A small sound classifier, trained from scratch: width 256.
Rows from block 4, named by matrix and row number. Rows with one number belong to one neuron. Each number is 128 + 24 x the weight over the matrix's rms, rounded and kept within 0 to 255. All counts start at 0. Numbers have three digits each.
# fc1: MLP up (model.blocks.4.mlp.fc1.weight, 768x256), inputs 0-127
# fc2: MLP down (model.blocks.4.mlp.fc2.weight, 256x768, transposed), outputs 0-127
fc1.314:132108120129143151098125113105124106141105135096158091082107138107141120117147147144073110135112130146144096124119125148148113182198128103120093151101155153149142095135152174102150145148117107102167112090132111131140134141125157111126170089137124142158127109133112146154140149131127126130121107125144129104091107171108151142125101137112111145106122128106133082126113174107132143142160
fc2.314:113129168124138136121115126137113087122155092136128155099152143138161127114129131136132124134105123091093138117079092102122100159157122142150150077105108154155144128127122142173135145135143157134149120130099135127124183106131146128144110140149116151167165151154144107139139127122129121113137181099111154120162119165161125126122096133080107131095135119164106176099151124141166120095141
fc1.315:106089160111098103140148104122098092144130097107118144120141148106125144131130145136139145122099155144126133147124109110120142124111090103145133084166153113140111120095140132130132102162159141137103143096112100071130139125111131087121122093138110135110135120179080115153118140109136111133130118156136130095133122117140119082112127152114146160127149135140144137149119141129141120166107
fc2.315:141146143105110098128125136114124132142129103123112148099157153153125074121115118161156086138119169118106150127152102104105120117123156112173152174140141110122148158130164143161096110150158088160112109104119111138143142128152180153150137139151125096150134099088134115148097097117116127103158102081159127101137137103120140123115136119154099125105132116149092092115176183125141139120133
fc1.316:125131080138167122117122098074118126100111194105135117155138108107134159107155113124142224133114122128072138166159110138085155103195151141173155170117142134133128083110157167131099131096131149142106124171091097154119147125158176141140140106143128120103137164144120177121142135154080103157120156066038118134127117172131193126127122140128152157108097113110098151129122114097157154136138
fc2.316:136121133143140124161125157109092159166108149137129063096140154125153173137172145163132113144166139160128122099123128181121133113155129114129150121134118086139120097142141122185088070106131104136122091131131113121118126138176164146124152122152151128155139100144148152146112123121102139144129161096104145141167141079076145151129103108132121082124133147094110111124137154172147133127089
fc1.317:108133170123113148182137127108130126166187128099171152130152123128152111115106155153186148149139124133104145126116122145130131120132119121119145151130141160136155082133122139132115108081101130130107083116142115154096137156157155150109148118110182146080156125131117138119158109121129099129141166123128122112142112127116143150148137103129127166108115143195123103118137124156125176119151
fc2.317:087143129124150114149111111103146099119125163135130106135091141157109120132112141169159146159130163136092123108127108129105139106150146088114102125115134134114116155132149118158115122147157086133183186104120078112115127138104101159150127121154116124138147144140117131145145136108096094138143142126142085121098136134124180203093130107110105124147148111127143143108165155170133126137148
fc1.318:091153102167176117155153135145152135099154135161162116082140108104116121125164117106120093136159110094150095087122138113155146130122092155132126111126168118154124119159156141139173114164093116075147115159084101120138124096126094108138126153098122121080116135146141118146127097164138147124135154113086135133169133125157082087140105146081139083138122124139113112074111120148106128147152
fc2.318:099118152159139155124136112155106154116138157109135103152145120139098097097119101150166114128159096145107126099132176149069108110116119142127116138147126130112156140090069141109090139147083128111133116129114147114088093114097132150154172136166152105110119110121090155112126116118105129176148155127137118121148123121093155081120084138159136146110154103124136082141081094191133097171121
fc1.319:140114141165144101132117118106165123101113129148099092118157139171136115155150108141146160123140141141171130141101160180139139146115144147107117108113137146176100141141096128143115146141107093132084133124130152088125137137098136145147113108158134141140105135127130128118163126117138136169136079138137108093160116118151105107115133122084143127147126126123140108136081116130107153128157
fc2.319:137159111130170154185117095144059144140113153124124120128127116137142092071114134120118136122072142109115119112149103112094169122117151152164162142125160120147136158142152139085145092118115130141170125128128148107152142112102107105108135109135083121120099113135126130160145119146116119159130111143115136194147113120123157153147123148141076152137118132145132090111106121166128149116133
fc1.320:099157114092168106111121141085116137117152110120124155126104124095096191129133147118153125108131136132099181142119144112173185148085129094172095166140136123146113122134110158100168165132097193120069105139139122128168127115077121123114144143158147082102103128157132136165112179108098115174137158136121130185075136159126152154123100121165136117085109099161115099089110171143125097122113
fc2.320:111135138113118105121156124159112165074086178104114104162138170128151162126094127114144148125134142148133130149115139137110138111132098135146176121125185124165101137122119139139117106126145138136135056168177180157148160107091167166122126069144119139119111113107118107136163107083142149167120126153098092115100199138096139134152180126136099174083114082099129145106113148104130081172119
fc1.322:106107129097119156123157165149117098128172124104114117144176073128131097147132141171109177128086140137140146086148132141144162183123134172135108124133146105115103142119146073157120117154110105126150119121102107142131142158143133150134145143158113081133095170141120104141163107122109151120153126123174126158155154105135176134092153149102122127120134110138115107113154134118073109109145
fc2.322:105141174157121151142138147148100133148156142112159092156166115102134111129110150145099129142135144115132150149123126096116138165123178084127180089116111093117149105151152110133126107096143133112088120136102131132120105106149119108131116139099131125126142110128139137140094152178130147112121122175148132126090144115102123100140124093087099082144114084135124020127142100134121090133136
fc1.323:115125158112119105129105144094137144133123133111153161153144114151148119109126156143128077118127162068155120132134145132115136127160153122126095157083113149115144135069102094128134137104132172127131117132128101114138141144151101106144137143131136100081131132107135185126105130146124156113076105138156128153103130095125156090103133083129151133162064131116139124129153118108090098115140
fc2.323:124104151123126097108133116137131131172065151096103146155128120112148151144138133159126119167146100095147090152118168150144136120136176127141146096112113123108126158136119148104115123170138098097141111106125087086110138129118125149116101145116073098105129091113104086138105110162143147135138074141109080153134104113165172167137113148127156111128101150123123095159096124146100116114112
fc1.324:168120117145155181156141141101125108131128125123112143096157100112088074141132150115100149087079150124157147115114139126119129060104157151164132166104161132116111163123096131177118151108143131154160115108140131163135147129176103128174149138104135133159106171136110135090138153153124111165137107086153109115121125154110131156116110098107129131149156117093162108131111158132162144145129
fc2.324:102103170146134087145169159112113141127113144186123096102098160147125152171139128165140120079138112156093104104138095134150122135094142138095178164146152086125095103166082134142154161130102122134118138109106097132125177130131094155105120105151120094122140108112124155108140147194206101153094080139153149136113125131141082096136121133137122126133126088143177114115125129107087073122128
fc1.325:103088127156122102115128068152100149154164181110087108148108124133172158105144127135171144149169113120159135108117115098145142097125133105111141124152149152133147125144171115116077163113097127144135085164148190103149135108097141126118186136123129128116137121169146102153094138131187176159126149140123135145135101140127071127085136136133146111114120122147109143179122094095078122078104
fc2.325:181143168159102130150107086133142142170132134130089125158110101125098149122116155112122112128102117145143141137143138122139114087146116102144135095116164132145124124114138147140113086113189152146129132095088120100139185092124064119121116142129149135148128107119153126127096146190137171091109114110130130126170147131118137105129129139138105180141139090134145114133131097121129106144137
fc1.326:110083116094084121132136163081136107156104108146132143126138121127114098136125119112119140147129097124156150131101178160113111124076128153125140150135138144124160097129136076112136144112116071128156148126101159208133178126147102117116114088149154142109108120116144162130150134123131152091123108129131116113120110159111089109096166119118120094157125136139148103129129146181111121098107
fc2.326:151114123138115139105150134135113120143098076109166114093104066138107145109116161126164093107144113132132142142128149124131109129121173134172119125168147147109124101120163140115115130128150133119153130136128125150147137117155141100145141060140145120119101114142137105154107107142120140149134118141136150151105152136149153075115108120109135133149149121122137126108111148107126112129132
fc1.327:149120131143135112112109140177145156136137102169143103150127137123120082114156111113126100131139088112095082131112159132131132105169073135146149157144125128107129166132126102128128090135132150154137119108112134137155164111125134122147139145119119136116122106122156139112120130154116123131160109123143120131122132159110176088149109096119151136100110156148168112089156122090157170136142
fc2.327:101162218091143141139143170127122102157153111085114141152174108106131087130088130144141103117110131104135129104122172120107096136107104171132118119106115108158142145125117122126145102136134118136125143158158111122131153120161136145171137148085167137130111162121127140151120144117124132095142124144123128127130131167089162105164148113119178116117116141173116127080078118147112144158135
fc1.328:059102137171103143156072152096204118137131117119120099139161106109122139139132156101140163139126149186141104140096114122148135116113171131109157092110125186082136101147143131146116111125042113076169136128127159160128126083129074124124137176128081165096106103112180160135072128168146097100152181140109150125117137161103098125149139115104090119146142117184119134087137103142093148096101
fc2.328:138105118117150115183101140120136176164152161168152169171135112105145108147151163141113154156144088137147106094082140160133129169115148135135083090144138125110117147101135151131160123143150127104149189143124128147139122118119111147189102114101148148114144135112121154107154139116108118111164105139133114152120140119125110108167118116137156154126102101127116132086159128127118171106099
fc1.329:078114166107144139107136118120148123129149132175120112123132086110141109142102157123155128125120133145114082086068155152158126156124174115155133137130128145140138113133109094125169129150128119135153134107103157073105094166167113149164058059149147161107145114156138180119113158146148136138100092172137123127170143153112132124120153093116116124106084129116101114149153082140127114083143
fc2.329:129145137132109100121146133127110147100138095132126121132138139113118103137110154119109133111107129100112134134096092148117104115162092086112126122091153130155098167150135122151155127112135113143112115068133138122109148143133110098117160113109130128133159119137114103165146147109136094109153132113113120135129119129079101121157126104108127136089140138071102146127161112146099124123134
fc1.330:110130100118110116157102152173141100149133121135093148130141155137119062119151150111103128125144106124155140140124110137117125098128140150133133143140150146122115089156090152149125157133118081122115109161136125150137124103151112136126134170161107101137189150129107122157142123098129146141169079116190110153123146099139137111096111145141128084172130115142129134154125123060135128132108
fc2.330:151092168143147132165119160097057119119121116128103120182132130113107171122162118142090102124135147133153105125117188113125128119143096192136122150092139138159159080144123114127117102154084116091137076109117182107164091154107077169122145128140126100135148143109133112116157127156134156139164128125122113114109101210166125136131134105075129108176160117130064097142128085167130141178110
fc1.331:105139136132083134121140160148097131145173129121172145107121145123116130152125072146104129144156124098117100119121136122151113127123146141141137128142115159138161107133103111111132128138088141134171106172134104110176092097186115115161087123142140102107114106142165116155119114147093141159121121131155102156119119162141136141158115144117143110136119107098116138134155129135039152149099
fc2.331:152151148107129163083110120129113154154114151195091125117084099152152126147120126128121114109140125108141139104088135155132134095127161109129152153108172121125172142123160136122111113105146096123064153142096138124167106128091119141163160142130087124111176102094128149122105149122135131179081124141144206124110122116133085107162074112097114105133118158182131135107080118119137157133118
fc1.332:157103127099142129121102171150120120117122119172141122101140158105107132162117128129138113155151124142105157117084092140106126123133157097084144136121137098171132147131136163132121137138107150106159165138188159158097137133099109127137129128095124121167148105112148155156048111083131107110158138150111116207146100154098151121126126141136156131127106099173104159119119119112167138109163
fc2.332:091064161164155146141111151096133124100094180097108089141126122125131097163121110144147132143097107145086146116110108112123131111117101142151067140119166154161109121117103116130144127153082096110115138113116129137147102122082109147125189131147138086112119132097143130136144158164125134140151145136108096119119109118138162122101141074147146096131089123101144107097147135126115150125084
fc1.333:130113139144138147087154154124124143169128092092127185122128185168121127155145107127096095178144140113113128087082107123114138114150140123156125115139119150151096131123138124149150109141125130102174124089084157136113139152135087101150131112141130113118129112149118144135137130080109068133102136120119169172139112076193124134154161097100121145113157122124123130141107156122125111126098
fc2.333:109157175134101166144108114143149141166097181107125108142143106132113130100126136132127116145133112133123164098103121141128100114123116077115123073141105141147098101155113148059136112107105125128126127105158134125126123129140091108144143106145144142164103110152125162129077126128136139114101089113163119099115178124142116117165116143109144145135130120141131127148173141128130175133125
fc1.334:092138142123102161128156127106138150056150154129121119166129120131119132110130086121160144107049153137164073161133165090105146138175159132141169132165135101086159134151144142134126111101134164108096139118147130164131110133127132121141161082128099092116097105141126127140080152128171078094120176132162145141117142117147116149163137124130126109131157136133108131143122132134138113107105
fc2.334:130139108111131182110118126119141118119087102135113102165128114104177165137141130105118142126161121104130141076128161129118116109145075148056163067134176075131113140139141102093129134123142186100150136108150126154132175117172119133147146088126117126125117135147085136107102100104148149135128163168107127125099140102129149177132110117135140145158113121109127112130148139096086104108050
fc1.335:106088117087129135099157114152139127123137120130128123123093162103139147130149125128201135121150109101141153083113157152134139162098095124140122119159108113114144185111136130130116155148149103157078187120129086114105151132126098139105098143115119120122140161084143126154098121132117129083120143163072103107140133155141130161131097125141120124120155126107115153211101121112091099101094
fc2.335:141101100133092095117100113096154165117128145169111135105122094134117103100139182140159114070179185116118106166111157133096157121082122128109126105140126150075141135153139150133120139112126133143130142104119145084119116108159151114124134111151154116114105132128148115123137133145102161091165077127186115130093116153145097093151116114129187131156158124118115165160159081124074140100166
fc1.336:137111128135100154088143089110133130119154141103161112090150108105142155138126143149098139138121153129107147119146087185115149110105114088182115152166120135134150124142107098126160162082127135088098156141173095121077118116143109114150114141124107071162102123144145143134123098120146131140141125139156152101134104116084115120103110157146096130178143110136125139071125118118155097172109
fc2.336:096098137096128070110161177140135178128118176138105111154142106137126104112137087172137117084163117129131122138121119144146098085121111126165157144127126118103169141138144082150124065143095089142108125106107161129150126143122129151148167121086119148132134095154173115112104173117110162121106128159130141116157146131136111122146113120117127098193096129157127106146121113109128087134160
fc1.337:172114135120121155093182107088112098109122119097105155120145095118144155113142123161172136137125111117115130131121105147135134134148118164090119161118116104138100151136190093142130104111115143137084099118130133126174125126139164126102111116117108150106137112119118154106163129106149137102104136127141153119132110139138123137123122121122161087106104115136139078137106145091123106130137
fc2.337:166131147147152115160163112109066107128099133134102099126112142088156150137124070127113134114139097138113136120131113135125130158087124158102135129111131139087110145111079115144138159106140117170090147167142121154150143124143118158134119139132121091132110121126120130135122145122123138123117142113118164124101108132120117114121141172142156122129110148156144158154122128127121099121095
fc1.338:083127093102074123127134146113139136126095119066122151140124129117144144114104172157161122137121135143105132101111077141088121121101124103114143138153173157124139128130128171116128096122094129183135071111117107122146090130130144148098164131121147123122111111124116089159103131174127113116113189166091153108174107137119157148148140084114148136098133111135149138100153101109138155105095
fc2.338:107144140136170158127162118128149158146094181108130124149149089120122148093142169105108115112096095124131164142166113133090142159117103139144098141120081121144122128152145145111099102131123143119141107135138127111133107132074136120098100126067155146134186140145154152101168128123118178119124161168121172141136075169118119110112114120159129118063161126117128125102112126087133121166126
fc1.339:116140129151165116111163120168098116102143138156131095150119123116129159094149112111161139108104122088102123090114140126161138117123101108150126150116097085098108100130155121128122170160134115123128136101128082128123125131145156151137115129117159125133143186196126120103086186147099111124139123149134128122070157209154091168138140117124121124115133112114105161105130119133120131119126
fc2.339:114151161133166126117133126106115133154134153149124111141141151178136118133117121149080110141134149103090131131093102134131140160114118161176135116119137132158140139078152133171098121153113118129128114148127125085137123134149146091122104136136105102096124134108144135139067145136100172140175115080132114112128149095090106114105181125105100142146136115118164129101138153125105144152130