A small sound classifier, trained from scratch.
Training: soap at rate 0.0015, batches of 64, held-out accuracy 73%.
Rows from block 4 of a small sound classifier, named by matrix and row number. Rows with one number belong to one neuron. Each number is 50 + 12 x the weight over its row's rms, rounded and kept within 0 to 99. All counts start at 0.
After each neuron's rows are labels from the 100 clips, of 14976, where the neuron reaches its highest value: "strongest on" is what is common among them; "loudest" is the band of the loudest frequency at the time of the peak. Only what is clearly more common there than usual is listed. The data: acted Russian speech (Dusha). In brackets: how many of the 100, against the usual share in percent.
# fc1: MLP up (model.blocks.4.mlp.fc1.weight, 768x256), inputs 0-127
# fc2: MLP down (model.blocks.4.mlp.fc2.weight, 256x768, transposed), outputs 0-127

fc1.435:47 42 49 45 53 57 59 63 65 45 55 46 65 66 36 52 59 43 53 58 41 54 74 55 39 35 62 27 28 54 44 48 53 43 37 57 51 40 42 30 50 42 43 40 60 57 39 28 43 40 55 64 39 52 43 33 63 47 63 41 70 42 41 50 47 55 52 54 47 50 33 37 64 57 66 55 53 55 41 54 35 41 47 58 58 40 45 59 71 43 40 39 25 17 47 33 55 77 69 53 66 36 59 52 38 37 56 56 46 40 42 67 48 61 40 63 54 48 45 75 33 60 40 35 41 48 43 45
fc2.435:22 56 43 44 43 29 45 57 30 43 48 37 42 58 58 16 60 57 32 62 62 39 62 50 58 46 57 66 67 66 63 59 50 43 74 55 55 64 58 31 38 54 23 69 43 47 52 32 65 60 48 53 57 40 58 33 56 68 45 44 41 44 65 39 63 53 56 60 37 50 67 49 67 52 39 42 57 55 58 58 39 49 46 36 29 33 41 33 40 34 55 67 46 50 49 59 33 67 77 43 52 52 39 62 50 60 36 60 56 45 62 67 51 48 60 53 61 48 40 50 59 34 52 35 53 53 42 34
strongest on: emotion: angry (64 vs 18.3)
loudest: 500 to 1000 Hz (29 vs 8.2)

fc1.49:46 45 44 57 38 59 70 53 67 59 37 54 73 63 59 57 67 76 62 64 66 70 66 40 53 41 45 58 39 48 57 41 33 40 48 48 32 61 30 53 51 45 18 28 46 46 63 25 52 48 32 46 67 47 44 57 53 37 47 65 49 52 30 31 38 44 49 48 61 62 45 52 50 33 58 37 45 62 42 52 50 39 55 51 46 57 68 66 29 56 29 36 52 49 39 58 51 30 61 49 34 53 56 59 44 50 61 52 44 53 41 43 62 34 47 44 55 61 61 46 32 71 36 47 57 50 43 49
fc2.49:54 63 52 55 44 52 53 67 39 56 30 47 69 78 51 51 72 60 54 45 40 56 50 32 46 58 48 53 57 38 36 33 43 34 65 34 39 46 40 44 29 46 51 56 42 44 57 36 45 44 53 46 55 65 49 35 44 49 62 36 50 47 28 44 56 47 72 47 40 64 15 34 60 30 51 52 46 47 55 49 62 46 59 33 38 42 45 69 48 39 31 42 26 57 63 65 37 46 61 53 31 46 45 17 57 47 54 33 41 49 53 56 37 56 54 55 44 46 66 46 47 47 62 44 56 54 64 40
strongest on: emotion: positive (62 vs 18.6)
loudest: 250 to 500 Hz (64 vs 21)

fc1.71:40 53 50 32 51 83 40 53 54 67 47 72 70 55 51 46 45 56 47 57 62 57 75 58 54 66 46 56 40 40 83 72 42 49 63 24 48 35 56 33 48 45 37 46 41 48 43 55 57 56 60 66 59 41 39 32 27 68 56 53 38 48 34 58 57 39 60 45 39 45 59 47 48 47 52 82 61 41 38 49 61 50 41 66 63 56 62 66 52 48 49 61 32 32 43 33 53 57 40 35 62 49 45 37 44 47 52 42 56 72 56 50 50 54 53 69 43 47 33 41 40 56 38 59 57 53 41 46
fc2.71:52 35 37 37 31 40 53 37 37 41 31 11 79 65 65 45 46 50 38 47 75 40 65 39 33 50 74 59 59 58 41 49 51 46 52 39 33 52 37 60 45 40 72 63 56 59 40 57 54 56 52 57 59 59 38 65 52 41 57 43 46 46 48 48 35 50 53 60 28 59 36 54 56 42 47 60 51 66 74 45 40 39 69 43 46 43 61 36 49 30 52 54 47 65 47 51 66 29 54 54 36 61 76 43 39 55 19 41 47 56 57 53 38 52 50 37 66 39 46 43 32 49 58 59 45 52 39 70
strongest on: emotion: angry (44 vs 18.3)
loudest: 4000 to 8000 Hz (28 vs 7.8)

fc1.291:60 58 44 80 43 54 32 60 46 48 47 43 36 48 46 42 32 47 58 48 35 28 45 45 65 53 30 41 50 60 37 56 68 37 35 47 49 56 45 33 54 48 45 41 45 45 61 69 49 35 33 56 78 62 56 47 56 40 47 16 51 52 49 59 49 59 22 50 43 61 40 54 60 58 60 71 42 32 57 36 39 36 45 37 65 59 30 44 54 44 53 33 51 64 33 58 39 70 57 51 63 22 46 57 70 34 72 44 64 57 52 63 58 55 49 55 42 40 35 51 59 37 40 32 20 69 63 54
fc2.291:56 61 50 43 60 34 69 49 59 52 34 38 50 46 38 52 49 20 55 42 59 31 57 59 47 42 57 31 53 50 53 50 53 31 33 63 48 76 29 33 57 53 32 55 53 44 41 31 63 58 67 32 42 62 64 63 49 39 55 47 57 47 56 63 62 52 42 68 70 37 52 60 44 37 59 59 41 57 36 61 34 31 57 50 80 47 55 49 52 55 67 32 54 70 44 57 60 59 53 65 57 77 25 52 47 45 47 43 49 58 51 67 40 57 30 37 49 60 38 34 70 57 48 43 42 32 70 59
strongest on: emotion: angry (47 vs 18.3)
loudest: 4000 to 8000 Hz (26 vs 7.8)

fc1.582:34 36 75 64 80 49 64 55 53 38 55 36 67 44 67 49 33 75 61 78 56 52 50 53 56 49 35 53 45 60 49 56 43 61 68 40 34 40 59 27 60 66 35 25 36 38 58 49 47 40 45 44 36 51 57 59 57 50 57 56 65 50 25 58 39 49 29 74 52 47 78 63 61 44 53 40 33 44 53 39 40 47 56 47 52 38 38 68 45 37 58 42 58 41 46 41 57 39 43 35 61 56 49 52 64 64 63 45 54 45 51 78 41 30 64 40 59 49 31 72 43 69 36 42 46 42 48 57
fc2.582:62 44 80 52 59 31 59 46 42 44 56 48 52 50 23 54 38 39 33 40 55 46 42 73 46 38 45 34 39 30 44 59 54 41 29 27 46 69 47 55 50 73 72 56 60 57 40 63 51 51 56 53 46 63 65 50 46 30 46 43 61 36 56 50 34 48 61 31 65 34 33 33 58 35 64 45 68 47 45 55 60 45 40 44 42 58 23 59 79 44 45 51 42 26 49 41 54 22 53 64 30 37 60 55 25 37 27 25 52 51 40 53 55 47 42 42 50 27 52 41 53 42 57 36 50 37 42 59
strongest on: emotion: positive (39 vs 18.6)
loudest: 4000 to 8000 Hz (42 vs 7.8)

fc1.269:46 55 59 51 59 43 44 63 51 55 46 44 56 52 58 32 28 69 41 57 53 55 66 49 55 33 52 64 41 58 60 49 64 63 63 54 39 62 49 50 21 50 44 67 65 57 40 33 43 56 70 57 34 67 41 61 43 47 48 43 44 52 44 67 60 55 44 46 61 46 39 37 73 42 65 54 58 60 52 49 74 54 61 53 65 40 47 50 32 51 38 42 59 55 34 47 58 58 48 29 24 51 52 35 34 34 60 55 48 56 36 46 32 57 58 45 46 61 26 55 39 33 43 25 62 75 55 48
fc2.269:41 64 61 48 47 54 62 46 83 59 67 33 52 71 64 60 58 34 31 66 40 58 47 68 59 63 57 32 27 39 55 49 43 34 42 44 39 56 65 74 41 32 42 68 41 69 33 41 55 54 68 56 51 53 37 39 49 52 53 44 47 63 54 29 46 42 75 52 60 39 52 51 61 56 78 57 58 44 36 26 33 68 80 54 46 33 40 53 60 66 46 32 63 32 34 56 51 70 33 59 48 52 81 61 35 43 44 52 58 37 47 40 50 48 47 39 40 64 55 58 40 55 66 39 53 50 51 41
strongest on: emotion: positive (53 vs 18.6)
loudest: 250 to 500 Hz (75 vs 21)

fc1.455:40 24 61 61 60 51 45 48 59 34 54 57 60 44 52 43 31 66 08 39 24 58 62 47 56 60 47 43 39 58 49 59 31 44 53 59 36 64 54 56 53 52 56 38 47 34 45 43 49 56 57 73 46 40 40 40 68 67 48 41 36 36 37 51 64 48 59 64 64 70 56 46 46 31 47 44 53 57 37 49 45 23 65 39 58 61 51 47 54 56 52 42 28 43 70 52 48 44 62 66 74 63 64 64 23 42 46 51 54 45 53 34 62 63 62 44 53 61 66 71 59 51 39 53 25 50 49 39
fc2.455:55 43 76 66 54 49 23 57 40 43 68 55 50 50 51 57 39 55 63 56 54 32 51 38 48 45 49 51 38 41 42 60 43 48 46 73 56 37 50 53 46 65 40 32 72 58 49 23 51 47 54 44 45 56 47 55 44 57 63 61 36 53 50 46 48 48 48 48 62 45 48 48 53 35 53 59 33 68 63 47 36 62 59 50 39 62 45 39 47 56 44 48 42 56 58 60 59 50 55 55 44 43 51 34 41 58 56 33 51 55 62 49 37 68 52 45 40 79 72 42 44 73 48 56 54 38 39 50
strongest on: emotion: angry (44 vs 18.3)
loudest: 250 to 500 Hz (43 vs 21)

fc1.416:55 78 66 56 28 55 37 50 40 45 47 60 51 64 59 47 43 71 75 56 59 61 56 39 53 68 66 70 53 45 46 31 47 68 49 60 43 63 46 44 61 81 72 58 42 62 54 53 63 25 54 72 49 35 38 51 33 66 37 45 61 39 42 59 32 37 44 40 61 28 60 45 38 38 44 55 48 62 49 56 44 48 41 66 53 39 32 48 55 54 53 57 52 67 55 62 24 34 58 71 47 66 64 70 56 45 38 47 35 44 51 71 48 47 38 50 49 31 45 46 44 49 58 46 55 44 42 49
fc2.416:40 35 59 58 57 62 53 62 53 59 47 55 60 48 28 71 61 46 65 39 45 38 64 50 69 38 34 57 37 30 39 47 47 60 46 30 38 36 54 22 36 63 60 39 41 56 14 70 58 40 57 73 53 63 51 71 53 61 40 53 55 52 58 52 54 47 62 70 28 58 55 37 36 32 68 71 51 62 28 44 54 39 75 48 56 43 57 50 28 55 35 55 52 38 50 30 31 43 52 48 57 45 50 60 62 60 37 52 60 53 48 66 37 56 50 45 58 44 54 51 56 49 52 52 61 40 49 30
strongest on: emotion: angry (68 vs 18.3)
loudest: 250 to 500 Hz (42 vs 21)

fc1.48:64 32 38 62 50 48 54 54 42 53 56 55 43 43 64 48 71 52 58 54 30 55 32 52 50 57 51 51 45 44 48 53 62 67 61 51 87 45 47 37 43 46 43 50 32 54 43 46 40 47 51 55 53 25 40 34 31 34 50 45 48 45 29 37 64 75 40 51 61 57 59 37 52 52 44 45 51 52 47 54 61 42 46 53 57 66 59 32 57 35 50 50 15 55 29 61 47 53 71 78 75 62 47 39 52 64 62 52 34 57 43 39 56 44 50 54 38 61 57 40 51 36 68 34 44 60 44 50
fc2.48:51 62 44 41 28 82 62 75 61 53 45 55 52 53 73 57 33 66 24 67 68 54 63 72 47 61 47 52 56 73 18 34 58 74 58 56 43 31 51 46 73 41 45 49 51 55 49 57 58 58 61 54 53 72 50 52 73 35 56 51 46 51 62 49 52 54 41 38 62 37 63 68 56 74 46 59 55 33 38 17 48 47 45 59 29 54 38 42 33 62 40 59 38 43 37 49 52 62 68 35 59 59 46 59 41 55 33 58 46 44 47 46 53 44 45 44 33 50 79 58 56 36 53 70 31 72 49 65
strongest on: emotion: positive (41 vs 18.6)
loudest: 250 to 500 Hz (49 vs 21); 500 to 1000 Hz (26 vs 8.2)

fc1.373:41 38 63 41 23 45 45 44 68 50 63 60 50 59 60 27 34 14 65 46 65 42 51 55 48 64 29 64 62 44 55 77 45 42 44 65 55 38 42 56 40 54 39 18 29 58 68 45 49 56 42 46 17 48 14 59 57 59 51 41 35 50 66 59 47 59 16 43 71 53 55 49 52 41 75 57 41 63 64 57 45 50 59 47 25 50 49 36 39 45 50 47 49 76 46 63 76 56 40 62 62 55 21 50 52 51 45 52 33 60 70 47 47 56 43 60 42 38 64 58 31 64 49 38 63 26 57 60
fc2.373:34 34 36 45 52 51 52 62 54 78 63 33 54 36 39 64 36 60 49 70 44 72 76 58 50 40 37 54 58 46 45 48 52 63 65 26 65 43 37 52 49 64 61 46 38 54 50 67 53 63 44 62 35 57 72 37 64 39 60 37 45 53 48 46 52 54 45 50 38 49 48 55 43 43 52 47 38 35 59 42 46 55 57 35 53 59 47 81 57 38 49 43 43 46 40 59 56 43 56 59 41 40 57 73 51 36 59 36 46 51 61 32 37 65 32 37 39 54 64 51 35 71 34 43 66 53 59 16
strongest on: emotion: positive (64 vs 18.6)
loudest: 250 to 500 Hz (48 vs 21)

fc1.427:55 40 51 54 42 51 53 43 21 66 73 42 55 43 28 62 41 49 70 66 55 48 60 15 55 57 49 58 31 39 71 50 42 46 42 55 46 51 65 38 52 71 51 67 39 47 77 42 45 47 38 56 64 49 39 41 42 60 66 59 46 60 45 63 51 55 50 65 61 49 51 70 35 34 28 28 50 30 64 57 60 33 57 45 43 54 43 73 46 68 49 55 41 60 51 54 63 54 59 63 63 65 34 54 46 84 78 42 56 38 65 53 49 50 50 49 59 57 45 42 32 54 55 46 39 32 49 36
fc2.427:71 63 72 64 61 68 57 51 51 49 30 78 63 32 44 47 31 49 72 49 57 46 51 20 39 60 47 42 48 37 37 49 27 61 49 38 61 41 53 74 61 40 40 32 40 45 29 58 72 60 67 44 50 89 33 47 75 60 75 56 39 53 56 60 48 59 50 57 49 24 42 56 53 51 47 51 50 49 39 26 68 56 53 41 38 32 45 38 69 43 54 48 61 41 61 41 69 47 40 54 47 37 29 44 58 45 65 39 56 33 51 53 57 38 53 29 50 80 45 33 41 49 61 62 55 70 64 67
strongest on: emotion: positive (51 vs 18.6)
loudest: 4000 to 8000 Hz (37 vs 7.8)